python train.py --image_size=40 --crop_scale_min=0.5 --encoder_norm="layernorm" --encoder_mlp_ratio=3 --encoder_parallel_block=false --encoder_width=512 --decoder_width=256 --norm_pix_loss=true --optimizer="cautious_adamw" --beta2=0.999 --warmup_steps=300
Rows from block 5 of the encoder, named by matrix and row number. Rows with one number belong to one attention dimension. Each number is 128 + 24 x the weight over its row's rms, rounded and kept within 0 to 255. All counts start at 0. After the name is the row's rms in percent of the matrix's.
# v: attention value (encoder.blocks.5.attn.v.weight, 512x512), inputs 171-227
# proj: attention output (encoder.blocks.5.attn.proj.weight, 512x512, transposed), outputs 171-227
v.271 077 [136 127 106 124  94  98 127 120 138 106 116 139 144 109 135 140 125 158 138 125 126 136 114 151 174 134 123 105 167 194 132 174 100 190 141 139  88 123 107  93  84  98 141 118  95 142 130 121 153 123 117 115 156 107 145 119 136]
proj.271 082 [129 144 187 146 151 155 138 136 148 171 113  68 130  89 141  82 169 131 134 185 191 129 105 119 103 153 122 136  97 131 127 120 125  99 165 119 122 126 120 124 190 123 132 115 137  73 155 134 118 126 160 137 124 130 113 125 134]
v.272 064 [132 116 103 136 161 136 152 138 133 133 154 128 120 133 115 134  91 108 155 143 141 146 139 147 100 173 129 146 159 151 117 122 140 123 114 155 115 163  47 152 111 128 160 144 162 126 118  92 133 125 166 104 153 138 128 127 132]
proj.272 064 [137 132 135 107 135 127 150 113 121  91 118 119 163  50 145 120 102 156 129 173 155 159 155 110 124 142 130 172 166  71 156  68 131 123 143 156 133 148 143 114 165 128 102 112 166 129 136 136 130 123 147 128 121 101 123 135 154]
v.273 091 [118 134 119 163 172  87 131  73 174 193 115 130 114 143 119 114 101 122 129 129 127 130 130 138 165 191 136 130 112 109 132  91 120 123 117 119 178 156 109 140 149 127 163 171  80 101 121 136 117 112 133 119 173 152 123 124 100]
proj.273 072 [ 96 115 128 142 137  97 139 146 119 113 124 104 150 107 124 125 116 113 123 147 150 153 142  85 140 113  85 163 151  86 142  90 120 154 150 216 162 155 160 132 142 134 131 149 157 117 126 126 156 130 134 152 148 118 113  99 148]
v.274 080 [130 125 130 117 110 132 152  91 140  47 138 125 129 115 112 139 105 132 143 147 134 162 140 172 125 138 115 128 125 157 139 163 136 127 143 156 154 100  83 150 103 115 143  87 104 166 162  95 170 128 172 179 159 140 131 122 157]
proj.274 065 [118 124 159 165 106 170 141 108 125 149 117 130 121  72  88  55 141 170 168 146 142 124 123 138 148 153 157 106 130  73 149 146 118 133 170 120  97 113 130 134 181 123 128 107 147 127 120 123 109 105 147  94 121 122 148 135 128]
v.275 067 [126 111  97 137 153 140 148 129 146 112 145 133 118 136 126 136 102 119 160 151 148 161 150 166 104 156 114 130 167 159 116 126 124 150 136 155 121 137  60 137 103 119 148 152 164 142 129  97 155 129 180  85 153 139 145 116 138]
proj.275 063 [138 149 156 125 130 142 150 115 115 122  92 106 162  37 102 118 110 163 148 172 180 146 158 119 118 140 126 175 161  79 145  96 134 122 149 139 122 128 150 125 173 132 108 103 171 131 125 139 115 119 152 133 122 121 135 135 154]
v.276 104 [131 133  96 137  64 141 151 187 153 192 136 127 126 109 173 148  94 135 135 139 139 151 138 153 104 179 129 139 160 153 122 178 125 117 119 139 146 154  70 127 103 120 140 155 134 115 122  92 126 134 161  82 165 109 147 123 132]
proj.276 109 [144  94 153  97 161 124 153  86 118 118 102 108 156  64 179 121 125 133 119 159 173 161 122 124 126 121 139 179 142  99 120  69 126 140 158 105 135 146 138  85 162 116 113 111 121 152 154 151 141 116 148 134  89 128 136 122 156]
v.277 110 [109 119 171 110 172  80 135  91 117 100 112 120 138 122 104 103 172 125 136 111 107 107 102 101 176 128 131 128  98 132 139 124 152 179 152 117 128 123 198 122 135 138 112 109 110 155 130 178 152 114  87 133  86 134 127 120 117]
proj.277 119 [108 139 112 141 128 116 108 138 135 156 161 124 107 189  77 120 118  98 130 126 110 106 102 126 121 131 119  77  93 148 119 167 135 118 138 140  94 105 112 149 117 120 157 127 111 119 106 115  97 126 113  95 161 153 136 135  87]
v.278 090 [135 108 106 144 102 144 112 154 150 149 160 128 114 126 132 150  89 129 123 141 145 142 148 178  69 126 120 127 155 123 137 157 128 111 116 139 105 128  56 131 121 122 154 156 147 110 131 103  99 165 161 104 157 131 135 126 137]
proj.278 098 [144 134 153 105 128 122 150 125 106  96 107 112 160  66 163 151 141 158 125 157 162 145 145 117 126 126 128 171 155  83 154  83 139 118 111 131 180 154 138 113 134 113  86 108 149 128 154 141 149 118 146 156 112 116 107 131 158]
v.279 104 [133 115 131 145  68 104 128 147 142  90 139 126 141 114  88 146 119 161 133 131 133 126 125 140 114  91 114 105 122 142 170 193 124 141 178 142 123  62 102 103 113 106 122  62  96 145 161 123 119 144 117 124 151 129 124 118 133]
proj.279 089 [148 145 156 132  88 143 138 156 155 148 129 135 107  90 156 150 136 151 169 139 137 120 105 162  89 146 144  93  95 124 133 154 135  71 100 100 126  93 117 123 137 103  77  95 112 122 138 141 112 116 148 165 127 130 149 130 133]
v.280 091 [137 111  92 149 118 157 107 146 145 121 159 131 116 145 129 153  97 122 130 153 151 155 151 166  77 118 123 122 168 116 133 128 115  98 100 142 105 108  59 134 124 143 154 158 147 110 142  85  99 147 167 115 153 130 115 138 141]
proj.280 094 [138 136 147 115 120 125 149 133 118  94 104 117 165  59 169 143 141 158 130 152 162 145 151 133 127 134 124 176 152  85 156  89 141 120 104 130 183 157 141 123 128 115  89 119 152 121 151 135 168 120 143 163 112 101 103 124 160]
v.281 072 [131 153 139 116 102 140 124  93 109  49 119 125 124 107 136 118 145 151 126 123 124 121 121 149 185 108 144 142 101 145 129 153 134  92 104 132 151 127 161 127 101 138 121 106  71 129 145 124 150 128 142 162 136 130 113 129 157]
proj.281 073 [106 118 133 166 123 162 110 104 114 172 122 138 105 132 102  58 152 130 123 107 111 108 124 126 141 133 149 111 129  80 117 155 133 133 145  88 112 144 112 130 166 155 183 161 149 122 115 105  89 133 115 115 110 122 106 148 109]
v.282 066 [129 134  97 117 115 132 156 109 133 111 153 135 137 126 108 130 106 106 152 148 157 149 158 136 113 161 102 145 133 145 129 135 140  92 111 144 148 139  50 151 118 122 136 120 165 141 134 110 128 118 191 129 189 160 128 138 152]
proj.282 065 [152 121 121 133 129 137 133 113 130 122  99 162 139  66 131 120  86 150 146 127 132 167 154 120 106 148 138 167 207  91 150  83  95 162 143 152  94 140 140 106 157 141 117 122 161 153 144 134 110 150 154 110  96 127 144 141 138]
v.283 086 [131 130 136 140 107 164 114 158 104  38 123 125 112 120 142 136 170 155 133 125 119 118 129 148 134  65 150 130 117 119 121 136 116  92 122 139 112 114 193 114 132 132  99 122  98 135 142 122 142 135 110 154  80 112 123 135 153]
proj.283 088 [115 145 131 152 123 137 110 123 115 174 134 134  98 149 103 103 164 118 127 107 111  67  99 122 137 123 151  95  89 107 118 167 154 111 105  64 137 140 112 157 130 151 160 158 127 112  80 117  89 118  97 135 122 113 101 152 106]
v.284 085 [125 139 163 107 153 140 115  85 101 111 112 126 120 148 100 114 148 132  94 118 108 110 118  98 159  88 129 117  81  96 127  94 144 123 131 105 125 108 185 135 159 142  96 100 112 117 126 152 126 128 101 188  98 143 102 138 116]
proj.284 076 [106 127  92 151 108 121 107 160 139 119 154 169  97 200  90 141 124 113 123  64  53  96 143 132 158 128 134  87 135 169 117 165 122 140 102 150 106 112 128 157  88 142 139 149 120 123 109 100 135 141 108 110 159 130 140 124 106]
v.285 091 [144 149 120 128  79 129 161 139 121 155 123 136 144 104 174 149 105 141 138 128 137 148 122 140 140 182 127 131 151 194 118 165 118 136 121 146 150 155  81 127  77 108 144 121 130 133 127  95 147 119 158  96 166 112 151 125 146]
proj.285 100 [125  89 158 119 158 147 143  88 140 158 115  98 133  99 155  67 115 130 129 173 167 159 123 151 126 145 147 140 120 110 112 112 116 144 183  86 111 116 119 110 185 130 132 116 110 142 146 137 118 107 154 113  86 136 147 135 143]
v.286 084 [135 109 139 156  92  86 117 130 148 104 143 136 119 110  98 152 108 142 146 136 143 137 131 142 114 114 120 111 135 113 177 143 120 123 153 114 174  94 108 108 112 104 155  77  69 147 174 120 129 138 137 196 149 119 122 124 149]
proj.286 067 [133 138 163 141  74 163 153 148 117 158 123 127 145  95 123 110 134 129 163 134 170 130  67 117 128 119 121 100  95  97 139 178 142 123 127 123 153 127 126 139 136 105  95 104 102 104 124 152 124  78 117 174 132  92 131 115 141]
v.287 108 [117 119 151 121 165 118  98 103 109  61 125 129 130 146  84 109 169 126 124 114 115 112 126 104 140  71 135 118 113  96 131  83 132 143 135 109  95  94 189 122 156 153 109 110 138 141 126 159 118 137  91 166  69 138 116 140 110]
proj.287 108 [119 173 100 142 100 125 109 160 117 118 157 140 111 182 108 155 139 119 116 105  92  92 131 109 127 121 118  88 110 161 135 160 136 110  78 150 138 123 118 156  82 112 124 139 128  93 109 108 122 139 103 131 168 120 104 135 109]
v.288 083 [127 125 123 143 199 109 129 108 128 134 109 126 132 142 137 123 149 150 125 123 114 122 106 108 133 156 158 149 111 194  72  70 131 111 133 129 106 172 149 132 133 144 106 172 106 131  84 131 126 100 125  69 105 135 132 112 107]
proj.288 071 [141 121 134 102 117 169 130 143 139 146 132 136 123 154 176 110 123 141 126 115  98 125 142 142 143 132 160 175 118 123 136 124 129 122 154 155  95 120 126 107 154 168 104 111 129 130  81 144 144 130 109 143 129  94 144 154 148]
v.289 080 [121 125 137 106  94 147 128 108 100 100 120 133 129  58 163 140 104 103 141 131 137 109 116 156 151 108 130 150 175 107 201 187 174 115 128 138 124  98 144 117 104 139 143 110 164 160 124 140 171 117 103 116 110 109 129 121 198]
proj.289 075 [137  91 114 149 152 116 105 147 126 124 157   5 121 156 102 137 147 150 128 255 255 124 115 140 127 141 145 127 131 107 100 115 113 152 122 152 111 117 116 127 135 155 139 141 124 153 142 131 112 147 127  90 119 169 123 102 111]
v.290 122 [124 128 129 137 197 113 144  94 121 151 116 122 138 144 128 113 140 153 129 123 113 117 102 123 142 161 152 121 137 206  75  96 120  81 136 133  93 182 134 129 123 126 129 174 143 119 100 147 109 110 118  48 108 122 121 125  93]
proj.290 110 [184 110 124 137 138 156 131 127 163 151 130  99 138 152 171  98 117 139 124 167 157 156 118 168 166 105  96 189 120 144 124 143 131 138 165 123 113 107 122  97 125 144 114 115 142  93 139 183 146 159 136 157 170 103 112  89 145]
v.291 093 [138 157 115 113 210 134 138  66 137 221 119 126 136 139 111  95 132 143 114 125 120 134 157 114 153 197 136 140 108 131 111  61  95 131 134 123 117 154 132 131 180 145 109 161 117 106 106 127  95 128 145 125 132 152 125 150 120]
proj.291 081 [124 137 159 116 118 125 149  99 138 148 118 175 139 123 185 106 119 150  99  65  51 148 100 132 136 140 121 149 122 115 143 112 141  86 210 111 139 108 127 143 138  97 137 111  56 106 113 146 145  86 122 170 128  98 178 129 156]
v.292 082 [144 108 107 142 170  96 121  78 149 124 124 134 123 180 117 122 149 168 121 123 141 139 120 120 119 133 160 130  90 122  33  64  70 146 157 138 116 173 101 124 153 141 103 146  77 127 132 149 100 132 149 139 149 151 119 120  94]
proj.292 078 [133 147 144 103  99 148 142 125 137 116 111 183 150  90 146 136  99 146 114  90  72 124 101 126 149 112  97 128 129 124 160 151 142 108 146 153 128 124 131 131 126  93 115 109 117 101  90 127 156 136  97 177 129  89 123 141 152]
v.293 093 [118 146 136 124 118 152 133 145 108 136 121 125 120 110 156 124 131  96 145 114 112 122 104 103 131 137 134 116 141 179 132 167 171 163 104 107  88 130 163 124  91 124 122 141 168  97 107 119 156 119 102  69 100 107 134 125 115]
proj.293 088 [128 100 118 163 143 121 120 141 126 133 154 119 117 162 117 131 132 112 176 145 132 136 165 144  85 121 139 134 148 140 114 102 102 100  93 113 122 136  97 138 115 166 131 114 186 144 158 136 113 151 147 103 143 142 124 100 105]
v.294 118 [123 123 143 146  82 102 128 125 144  95 129 127 114 118 100 132 114 134 153 137 135 130 141 140 140 128 100 136  91  80 147 157 150 178 129 134 174  99 120 149 109 142 148 130  84 145 129 116 123 151 131 210 144 137 137 135 144]
proj.294 085 [128 155 107 104 106 131 124 102  99  87 132 162 106 114 121 172 131 105 127 101 111 110 151 110 132 104 146 115 148  59 124 101 140 127 124 113 143 150 124 146 153  98 135 126 109 152 131 117 126 102 134 143 136 136 140 125 138]
v.295 095 [123  94 112 155 127  84 113  80 158  95 124 134 127 165 106 114 139 167 125 146 136 143  99 151 159 125 140 116  77  99  68 165 127 157 165 151 145 145 109 133  98 134 134 170  70 130 154 135  74 131 147 125 148 135 118 129  87]
proj.295 090 [159 157 124 103 107 136 121 110 120 104 106 180 156 121  90 154  98 117 127 116 114 116 128 121 137  96  73 144 164  83 138 139 149 114 164 146 138 131 135 111 124 100 121 111 138 113 158 164 163 140 119 161 166 113  94 105 142]
v.296 092 [119 126 143 166 151 122 130  91 126 111 120 128 112 186 141 130 138 139 144 118 110 125  77 115 135 133 139  98 107 209  78 122 154 130 132 123 120 147 146 130 111 145 130 173 139 100 107 128 134 118 108  58 112 125 131 110  92]
proj.296 085 [140 120 102 136 131 161 124 151 137 142 147 132 120 140 116 133 122  87 171 139 116 132 192 158  86  93 137 161 138 124 123 122 107 133 100 108 110 132 113 118 133 159 125 103 198 136 152 123 130 168 131 128 151 116  95 110 106]
v.297 069 [127 156 149 139 171 115 133  86 106 156  98 116 107 147  91  86 138 102 134 121 118 129 108 107 149 170 133 107  59 114 114 124 172 162 135 132 128 154 144 164 133 141 149 158 107  90 101 109 134 142 134 149 108 148 117 131 117]
proj.297 062 [ 98 139 136 134 125 133 141 127 114 162 114 143 129 128 172 138 110 152 137 108 113 122 187 159 121 147 173 144 128  58 153 100 140  81 145 113 158 147 101 154 160 137 109 125 106 139 131 127 124  99 162 138 150  98 186 120 143]
v.298 079 [113 163 138 136 213 118 134  70 105 197 103 119 134 132 109  92 127 141 135 119 110 121 112 118 177 199 137 116 112 168 126 109 152 128 153 127 116 154 158 149 134 133 129 177 127 122  77 121 134 133 112  90 110 132 127 129 129]
proj.298 086 [162 112 137 131 126 149 127 121 145 159 133 114 111 178 179 102 138 141 126 122 132 143 123 146 141 108 164 167 109  97 114 113 109  99 156 115 135 120 104 117 139 138 130 118  99 128 140 171 130  97 149 152 153 115 172 107 139]
v.299 091 [124 100 130 131  71 114  99 155 109  36 139 129 122 112 148 144 140 120 134 131 138 136 105 132 121  63 136 130 175 136 148 174 154 127 130 138 101 117 123 125  99 137 137 100 154 173 144 135 170 124 122  90 111 112 120  99 141]
proj.299 090 [116 109 122 138 141 132 116 163  99 128 120  47 114 120  87 153 124 138 158 211 223 118 137 129 117 141 156 113 128 140 123 138 107 158  58 154 117 131 129 116 115 160 121 141 190 160 116 101 110 164 122  63 115 151 101 122 100]
v.300 095 [129 154 140 138 107 144 148 161 120 128 133 125 129 147 136 145 112 112 145 127 121 122 140 107  89 115 102 106 137 153 139 133 128 135  84 114 178 106 135 130 123 134 147 125 148 117 129  98 145 141 110 172 132 137 134 134 130]
proj.300 082 [ 87 125 100 143  98 134 130 148 133 117 164 143 110 102 129 138 152  94 145 102 109 123 167 136 103 109 154 102 115 155 120 131 133 136 104 103 116 142 129 141 134 145 137 114 118 128 116  95 114  98 129 122 129 137 133 154 116]
v.301 110 [136 122 133 140  60 116 117 213 160  91 146 128 127 141 147 162 131 122 138 137 141 137 131 133  72  92 115 128 100  96  99 139 100 161 104 133 149  97 113 111 141 128 121  78 103 124 164 129 126 145 143 184 165 132 145 127 116]
proj.301 103 [115 141 112 121 108 117 145 128 137  78 146 201 122  95 109 146 120  97 131  40  40  99 125  94 131 106  86  79 144 163 116 136 143 123  87 143 126 147 145 122 118  94 129 131 152 106 106  90 138 120 109 139 128 127 112 170 128]
v.302 100 [128 102 122 138 136  99 113  69 137 137 125 128 129 135  84 108 123 162 112 130 139 144 141 152 180 134 135 142  95  65 144 138 114 124 188 143 126 126 111 142 150 124 127 150  74 141 137 149  86 123 153 135 138 140 117 133 133]
proj.302 091 [147 126 152 109 133 120 132  86 119 135  85 119 155 120 131 132 101 145  87 142 144 139 101 124 164 140 101 157 136  88 161 138 150 142 183 134 158 109 135 122 142  85 141 130  85 128 151 144 152 130 133 160 119 125 125 103 153]
v.303 145 [136 136 121 132 140 126 117 183 135 127 119 133 145 134 177 137 140 117 120 126 127 123  90 107  84  91 142 105 139 178  58 104 106 124  74 128  48 165 137  99 122 121 117 107 161  90 117 137 118  98 115  92 131 112 146 129 108]
proj.303 128 [136 110 116 164 146 146 143 154 160 134 165 109 137 102 169 117 113  79 126 140 128 119 115 139 118  93  91 126 139 204 112 139 141 104  97 111 122 132 138 116  98 133 106 135 178  53 131 145 157 137 106 129 139 112  98 128 119]
v.304 094 [127 104 153 172  81  90 114 152 147  50 116 130 122 104  81 146 123 155 145 123 125 114 119 159 144 114 124 120  95  99 134 167 140 119 164 137 159 111 132 152  98 108 150 131  75 156 136 134 141 132 116 179 120 107 148 128 146]
proj.304 083 [164 124 113  98 164 130 131 108 113 138 132 125  90 157 134 140 127  99 125 134 137 100 132 106 176 137 131 154 133  72 113 136 119 139 134 112 172 143 152 118 127 118 120 146 148 149 162 133 143 123 151 121 158 168  73 105 132]
v.305 079 [131  84 126 120  56 112 133 196 124  28 139 131 109  96 157 158 137 109 144 131 140 122 103 137 111  59 118 151 181 131 142 168 145 124  99 142 118 115 132 120  87 131 131  91 156 171 145 132 144 118 118 120 115  98 126 110 143]
proj.305 072 [135 110  97 139 137 122 110 147 122 104 140  58 119 129  84 154 149 130 136 211 222 112 133 130 123 137 129 111 133 167 105 124 119 169  85 161  96 133 128 105 128 158 121 134 183 148 114 112 128 176 111  83 124 161  98 101 107]
v.306 144 [128 130 117 119 198 129 116  67 118 154 117 127 138 142 123 111 133 142 106 129 129 133 125 124 162 142 146 132 129 142 115  91 104 104 171 132  80 159 124 135 158 123 124 166 136 110 116 132 106 104 135  68 121 137 123 129 120]
proj.306 125 [119 106 144 137 150 122 140 116 138 179 107  91 166 119 144  99  96 150 101 166 158 157 122 166 169 144 119 172 106 140 184 138 140 120 183 115 143 112 125 138 130 122 138 119  74 108 139 144 152 137 144 146 122 114 130 104 142]
v.307 117 [134 111 134 156  71  94 124 192 166  75 137 124 109 144 135 151 134 122 137 130 140 133 118 129  87  94 119 131  88 117  79 133 116 158  95 135 164 126 119 123 108 130 127 116  85 126 149 110 113 143 136 178 140 127 142 129 101]
proj.307 101 [144 144 111 102  92 138 120 124 141  69 162 211 120 107  93 153 118  94 146  49  54  97 131  98 126  99  80 108 152 142 115 129 146 127  98 156 118 150 147 108 134  99 119 120 175 111 111 120 151 127 102 134 157 121 105 159 133]
v.308 092 [127 129 104 148 187  99 113  41 135 171 118 130 141 162 107 102 136 170  98 130 142 144 138 122 186 153 153 130  83 105 103 100 101 130 221 129 105 142 103 138 159 125 122 161  85 108 142 140 107 123 161  94 129 157 103 129 108]
proj.308 081 [111 125 165 116 126 131 151 124 108 160  76 147 169 113 130 114  91 144 109 118  90 137 123 139 142 125 117 140 126  93 172 162 126 106 167 125 168 104 131 151 125  89 129 116  88 116 145 137 141 118 140 162 106 103 139 127 144]
v.309 092 [120 149 140  99 105 157 143 202 116 109 126 129 121 103 170 140 129  95 151 122 111 107 110 103 105 136 119 115 169 202 133 159 162 133  62 121 113 133 159 121  83 135 130 117 177 127 103 116 159 118  94 104 101 108 149 125 136]
proj.309 087 [145 121 101 155 135 138 109 151 143 112 175 119 106 162 129 121 156 111 156 131 132 120 151 136  88 124 150 123 133 159  88 103  99 122  88 123  92 129 117 117 118 172 116 132 179 140 116 132 115 152 119  97 147 149 130 129 102]
v.310 084 [147 139 125 121 144 124 118 174 154 159 123 129 122 161 106 119 142 106 117 119 137 142 164 108 104 127 115 107 107 126  84  76  62 159  99 115 114 149 108 121 168 106 101 108 113  90 137 108  99 125 141 168 160 146 148 159  69]
proj.310 087 [114 155 145 112 127 128 145 100 137 140 110 238 141 101 156 110 110 117 123   0   0 119 127 103 123 128 107 127 130 140 147 122 147  88 127 101 159 139 139 157 124 109 129 119 110  95 125 129 139 115 133 170 116 109 128 151 150]
v.311 098 [123  90 115 148 146  89 116  75 140 117 128 130 130 143 116 118 133 173 122 129 131 132 110 150 177 129 143 134 101 120  93 141 120 116 181 149 120 140 109 140 122 131 123 168  69 162 124 148  84 120 143  96 132 124 117 126 117]
proj.311 087 [179 131 133 103 144 137 124 112 128 123  93 127 155 138 132 134 105 131 107 146 148 131 104 125 156 132  83 171 146  92 131 136 135 135 176 144 134 128 133 115 134  94 121 123 128 116 150 165 163 155 120 155 144 117  99 103 147]
v.312 066 [123 101 140 144 158 144 128  13 125 139 137 126 128 145 130 120 110 193 148 129 131 124 136 144 179 137 125 108 174 123 152 103 124  84 152 134 157 141 110 148 154 158 133 197 156 141 113 136 104 156 129 114 145 124 120 148 140]
proj.312 062 [150 101 100 150 124 128 111 127  94 133 114  50 138  95 115 158 122 139 135 240 212 140 102 136 136  93 136 152 134 111 126 141 134 164 145 107  89 113 117 116 102 121 130 119 124 125 147 135 131 156 115 155 120 117 114  71 127]
v.313 130 [126 121 123 129 148 115 117  55 120 144 111 129 140 130  89 102 126 152 110 127 134 138 133 141 205 155 132 131 106  77 159 147 131 149 197 138 114 130 116 146 143 122 136 161  87 128 130 133 100 108 140 122 132 144 115 133 124]
proj.313 110 [118 117 158 133 140 110 139  95 109 163  83  98 156 135 119 123  97 158 107 152 151 146 129 151 160 145 125 159 122  77 176 139 130 119 188 122 178 109 124 154 135  96 143 121  67 137 161 143 144 116 152 156 121 124 131 100 150]
v.314 086 [129 162 123  78 200 142 130  91  95 201 115 126 142  99 133  96 132 123 118 123 122 130 131 111 144 193 147 142 149 158 142  78 133 111 112 131 107 158 146 132 159 134 124 154 155 127  82 129 126 111 130  82 112 128 117 128 129]
proj.314 082 [125 120 164 135 128 139 137 129 141 164 112 100 128 137 203  93 135 173 119 131 134 139 110 150 151 145 176 162 105 120 139  99 122 103 176 138 122 107 123 135 146 154 121 131  84 130 103 149 138  97 136 134 121 111 189 128 142]
v.315 067 [139 170 103 144 176 128 116 154 142 170 135 125 142 166  92 106 134 133 114 120 130 145 149 108 106 161 157  99  77 120  89  63  88 148 149 114  96 149 107 144 182  99 132 107 115  87 137 113 110 138 148 129 142 142 119 133  68]
proj.315 074 [117 150 152 114 115 135 152 113 124 145  91 231 132 126 164 110 100 122 142   2   0 136 135 114 114 124 105 117 131 131 159 141 129  78 115 113 177 139 130 157 109 107 129 131 122 117 119 127 117 103 143 161 133  90 143 156 139]
v.316 168 [128 131 132 134 107 133 139 205 141 112 133 128 125 126 179 150 136 115 134 128 115 124 102 117  69 101 129 120 137 172  87 121 128 119  59 125 127 137 138 103  98 132 115 100 150 113 129 124 138 128 115 122 118 113 139 120 124]
proj.316 143 [148 140 102 133 123 146 119 166 130  93 176 162 101 126 134 139 150  83 160 110 102  96 122 100  78 103 124  99 153 181  70 124 122 113  57 139  94 151 136 109 113 140  97 125 209  96 111 128 129 125  97 100 146 123 121 141 106]
v.317 114 [131 133 118 143 124 141 142  71  89 111 115 125 113  91 161 128 105 145 147 144 131 108 113 148 162 142 148 151 159 124 167 186 166  92 137 139 145 113 141 121  91 144 138 142 155 172 101 154 152 144 102  90 103 110 131 104 185]
proj.317 116 [139  82 107 158 125 115 105 147 142 106 157  30 119 154  96 157 134 140 115 239 251 152 109 166 126 119 139 128 106 129  94 130 121 158 147 161 100 110 100 107 138 129 140 141 112 154 140 133 119 144 142  95 146 143 130 105 103]
v.318 088 [128  96 128 119  58 134 114 185 119  46 150 137 121 112 154 158 138 112 123 137 140 129 108 129 101  65 120 124 172 132 141 174 150 136 119 130 107 110 116 120  93 124 139  89 155 152 154 137 154 112 123 103 114 107 121 109 127]
proj.318 080 [118 110 113 139 140 132 110 161 106 102 124  63 120 114  78 142 141 127 156 208 208 119 141 124 105 118 136 105 131 163 112 147 106 164  58 148 118 138 139 122 114 160 119 137 191 160 124 103 107 169 115  68 112 158  85 124 101]
v.319 090 [121 124 133 141 140 128 134  39 121 114 112 134 123 152  89 112 122 137 139 124 130 136 124 142 202 141 125 104 117  84 134 162 155 153 156 122 131 140 112 161 127 135 150 167 135 110 130 132  93 144 127 143 139 126 119 140 105]
proj.319 086 [149 120 132 147 152 120 132 110 101 160  98  85 142 124 134 156 102 138 151 184 184 160 136 160 102 115 130 148 154  69 136 125 119 115 148 115 157 127  97 140 113 105 143 123 128 121 186 150 127 146 164 160 140 116 129  68 132]
v.320 124 [126  96 150 155  96  68 115 118 113  50 126 135 127 143  83 147 135 117 124 129 136 113 121 117 126  69 107 106  90 125 129 114 136 171 116 139 104 143 121 114  71 127 153  99 108 128 108 123 113 128 115 169 119 131 137 129  70]
proj.320 108 [166 161 108 105 150 116 147 178 157 167 125 145 146 135 133 122 111 108 170 116 117 113 122 125 130 182 125 107 152 110 101 122 107 118 137 151 151 131 127 109 152 136 126  92 151 112 146 159 109 138 143 127 127 130 143 107 130]
v.321 130 [127 150 117  80 152 181 133 145 130 125 108 121 128  80 174  97 138 166 156 128 123 132 117 117 161 164 136 147 184 144 112 142 118 163  89 146 102 135 149 132 120 147 112 132 149 110  97 127 132 127 128 145 118  91 132 132 161]
proj.321 123 [136 106 141 147  96 171 116  81 142 118 133 146  84 161 112 143 129 133 137 109 126  89 167 126  92 114 121 116 162 111 139 133 135 104  97  79 132 106 132 137 151 163 130 177 160 105 124 101 149  81 150 163 167 130 145 152 114]
v.322 107 [129  99 126 171  88  91 111 129 114  66 140 131 126 161  71 176 131  80 129 129 132 127 147 155 106  76 118 103  78 128 125 124 129 156 122 122 113 133 126 114 119 111 133 156 112 171 138 134 136 142 125 137 118 145 129 127 111]
proj.322 099 [136 158  94 121 130 100 161 157 124 167 126  54 154  96 163 120  96 120 134 206 184 135 133 121 154 174 145 133 101  96 115 112 125 105 142 153 149 154  98 129 140 107 110  96  93 140 152 143 121 168 139  88 126 112 134  98 122]
v.323 131 [118 114 142 120 187 106 132  98 100  81 128 126 134 113 117 118 153 124 146 122 130 111 105 111 142 106 136 152 145 160 106  40 132  86  92 145 151 157 168 147 124 139 134 106 152 137 112 137 158 112 125 144 104 152 138 127 157]
proj.323 131 [168 135 119  95 113 130 135 165 152 172 126 118 107 158 116 145 132 138 142 144 142 117 200 122 111 151 139 127 101  90  96  88 118 120  59 124 162 144 107 125 144 112 107 103  98  97 142 146 119 121 174 180 167 146 133 117 138]
v.324 140 [121 149 104 146 158 170 121  79 128 167 112 135 148 136 103 111 139 144 130 127 118 149 152 150 169 149 131 124 135  98 145 143 130 135 176 122  87 128 127 151 180 168 124 192 143 133 144 138 115 141 154 108 130 127 111 141 143]
proj.324 121 [137 140 119 148 113 130 113 105  75 110 119 143 115 131 159 126 143 161  93 104 114 108 110 120 171  87 127 168 128 109 137 118 146 106 152 150 124 117 129 124 145 118 141 160 115 120 109 110 139 136 104  96 129 133 104 128 137]
v.325 142 [133 143 141 106 171 208 115 115 119 162 126 130 143 119 105 115 113 122 122 131 130 126 164 143 152 154 132 134 146  96 161 151 133 159 140 121 103 102 126 155 194 150 131 162 165 134 122 122 135 109 131 159 133 135 114 155 190]
proj.325 144 [ 93 117  94 151 149 121 128  85 106 152 114 114  95 117 175  98 144 123  97 120 134 116 108 116 156 129 131 170 108 101 129  99 124  92 151 123 133 145 125 157 131 142 143 172 108 124 118  96 135 148 148  86 124 123 123 133 112]
v.326 111 [134 157 124 121 162 139 148  97 117 128  98 126 130  87 147 110 129 153 125 126 124 130 117  95 147 164 149 161 125 135 104 124 124 112 123 145 124 165 121 147 121 157 142 135 154  89 111 140 114 137 132 113 126 110 130 134 115]
proj.326 120 [133  98 153 141 160 138 109 115 157 116 151 184 120 165 138 118 160 121 108  77  96 115 101 137 110 111 121 139 183  86 136 113 145  97 130 101 112 111 151 139 183 161 132 156 128  93 134 124 157  68 142 157 154 157 125 136 123]
v.327 145 [118 124 138 154 147  41 141  78 123 155 109 134 142 139 115 122 131 126 111 128 122 121 134  95 141 177 113 109  86 138 138  99 116 123 173 114 147 139 111 137 119 138 149 160  86 167 139 167 109 113  99  76 119 153  92 137  95]
proj.327 117 [142 130 113 101 183 115 124 176 147 138 140 143 143 120 141 114 107 111 100 121 125 139 120 116 145  91 112 153 126  97 149 133  88 134 141 147  99 124 125 104 144 161 128  88 118 137 139 134  92 172 117 103 124 141 110 115 130]
v.328 082 [128 142 138  85 166 195 140 116 117 141 128 116 147 106 125 107 129 129 126 115 126 120 139 122 124 129 134 137 176 126 129  83 122  46 117 130 141 142 142 159 179 129 130 103 191 140 137 135 163 114 139 141 120 133 150 142 199]
proj.328 096 [130  99 113 117 107 129 117 122 123 150 126  85 103 147 126 129 155 158 122 164 156 122 169 132 133 149 142 126  67  85 113  90 144 119  81 135 159 148 110 136 118 116 119 138  66 109 138 120 133 110 158 155 141 152 132 133 126]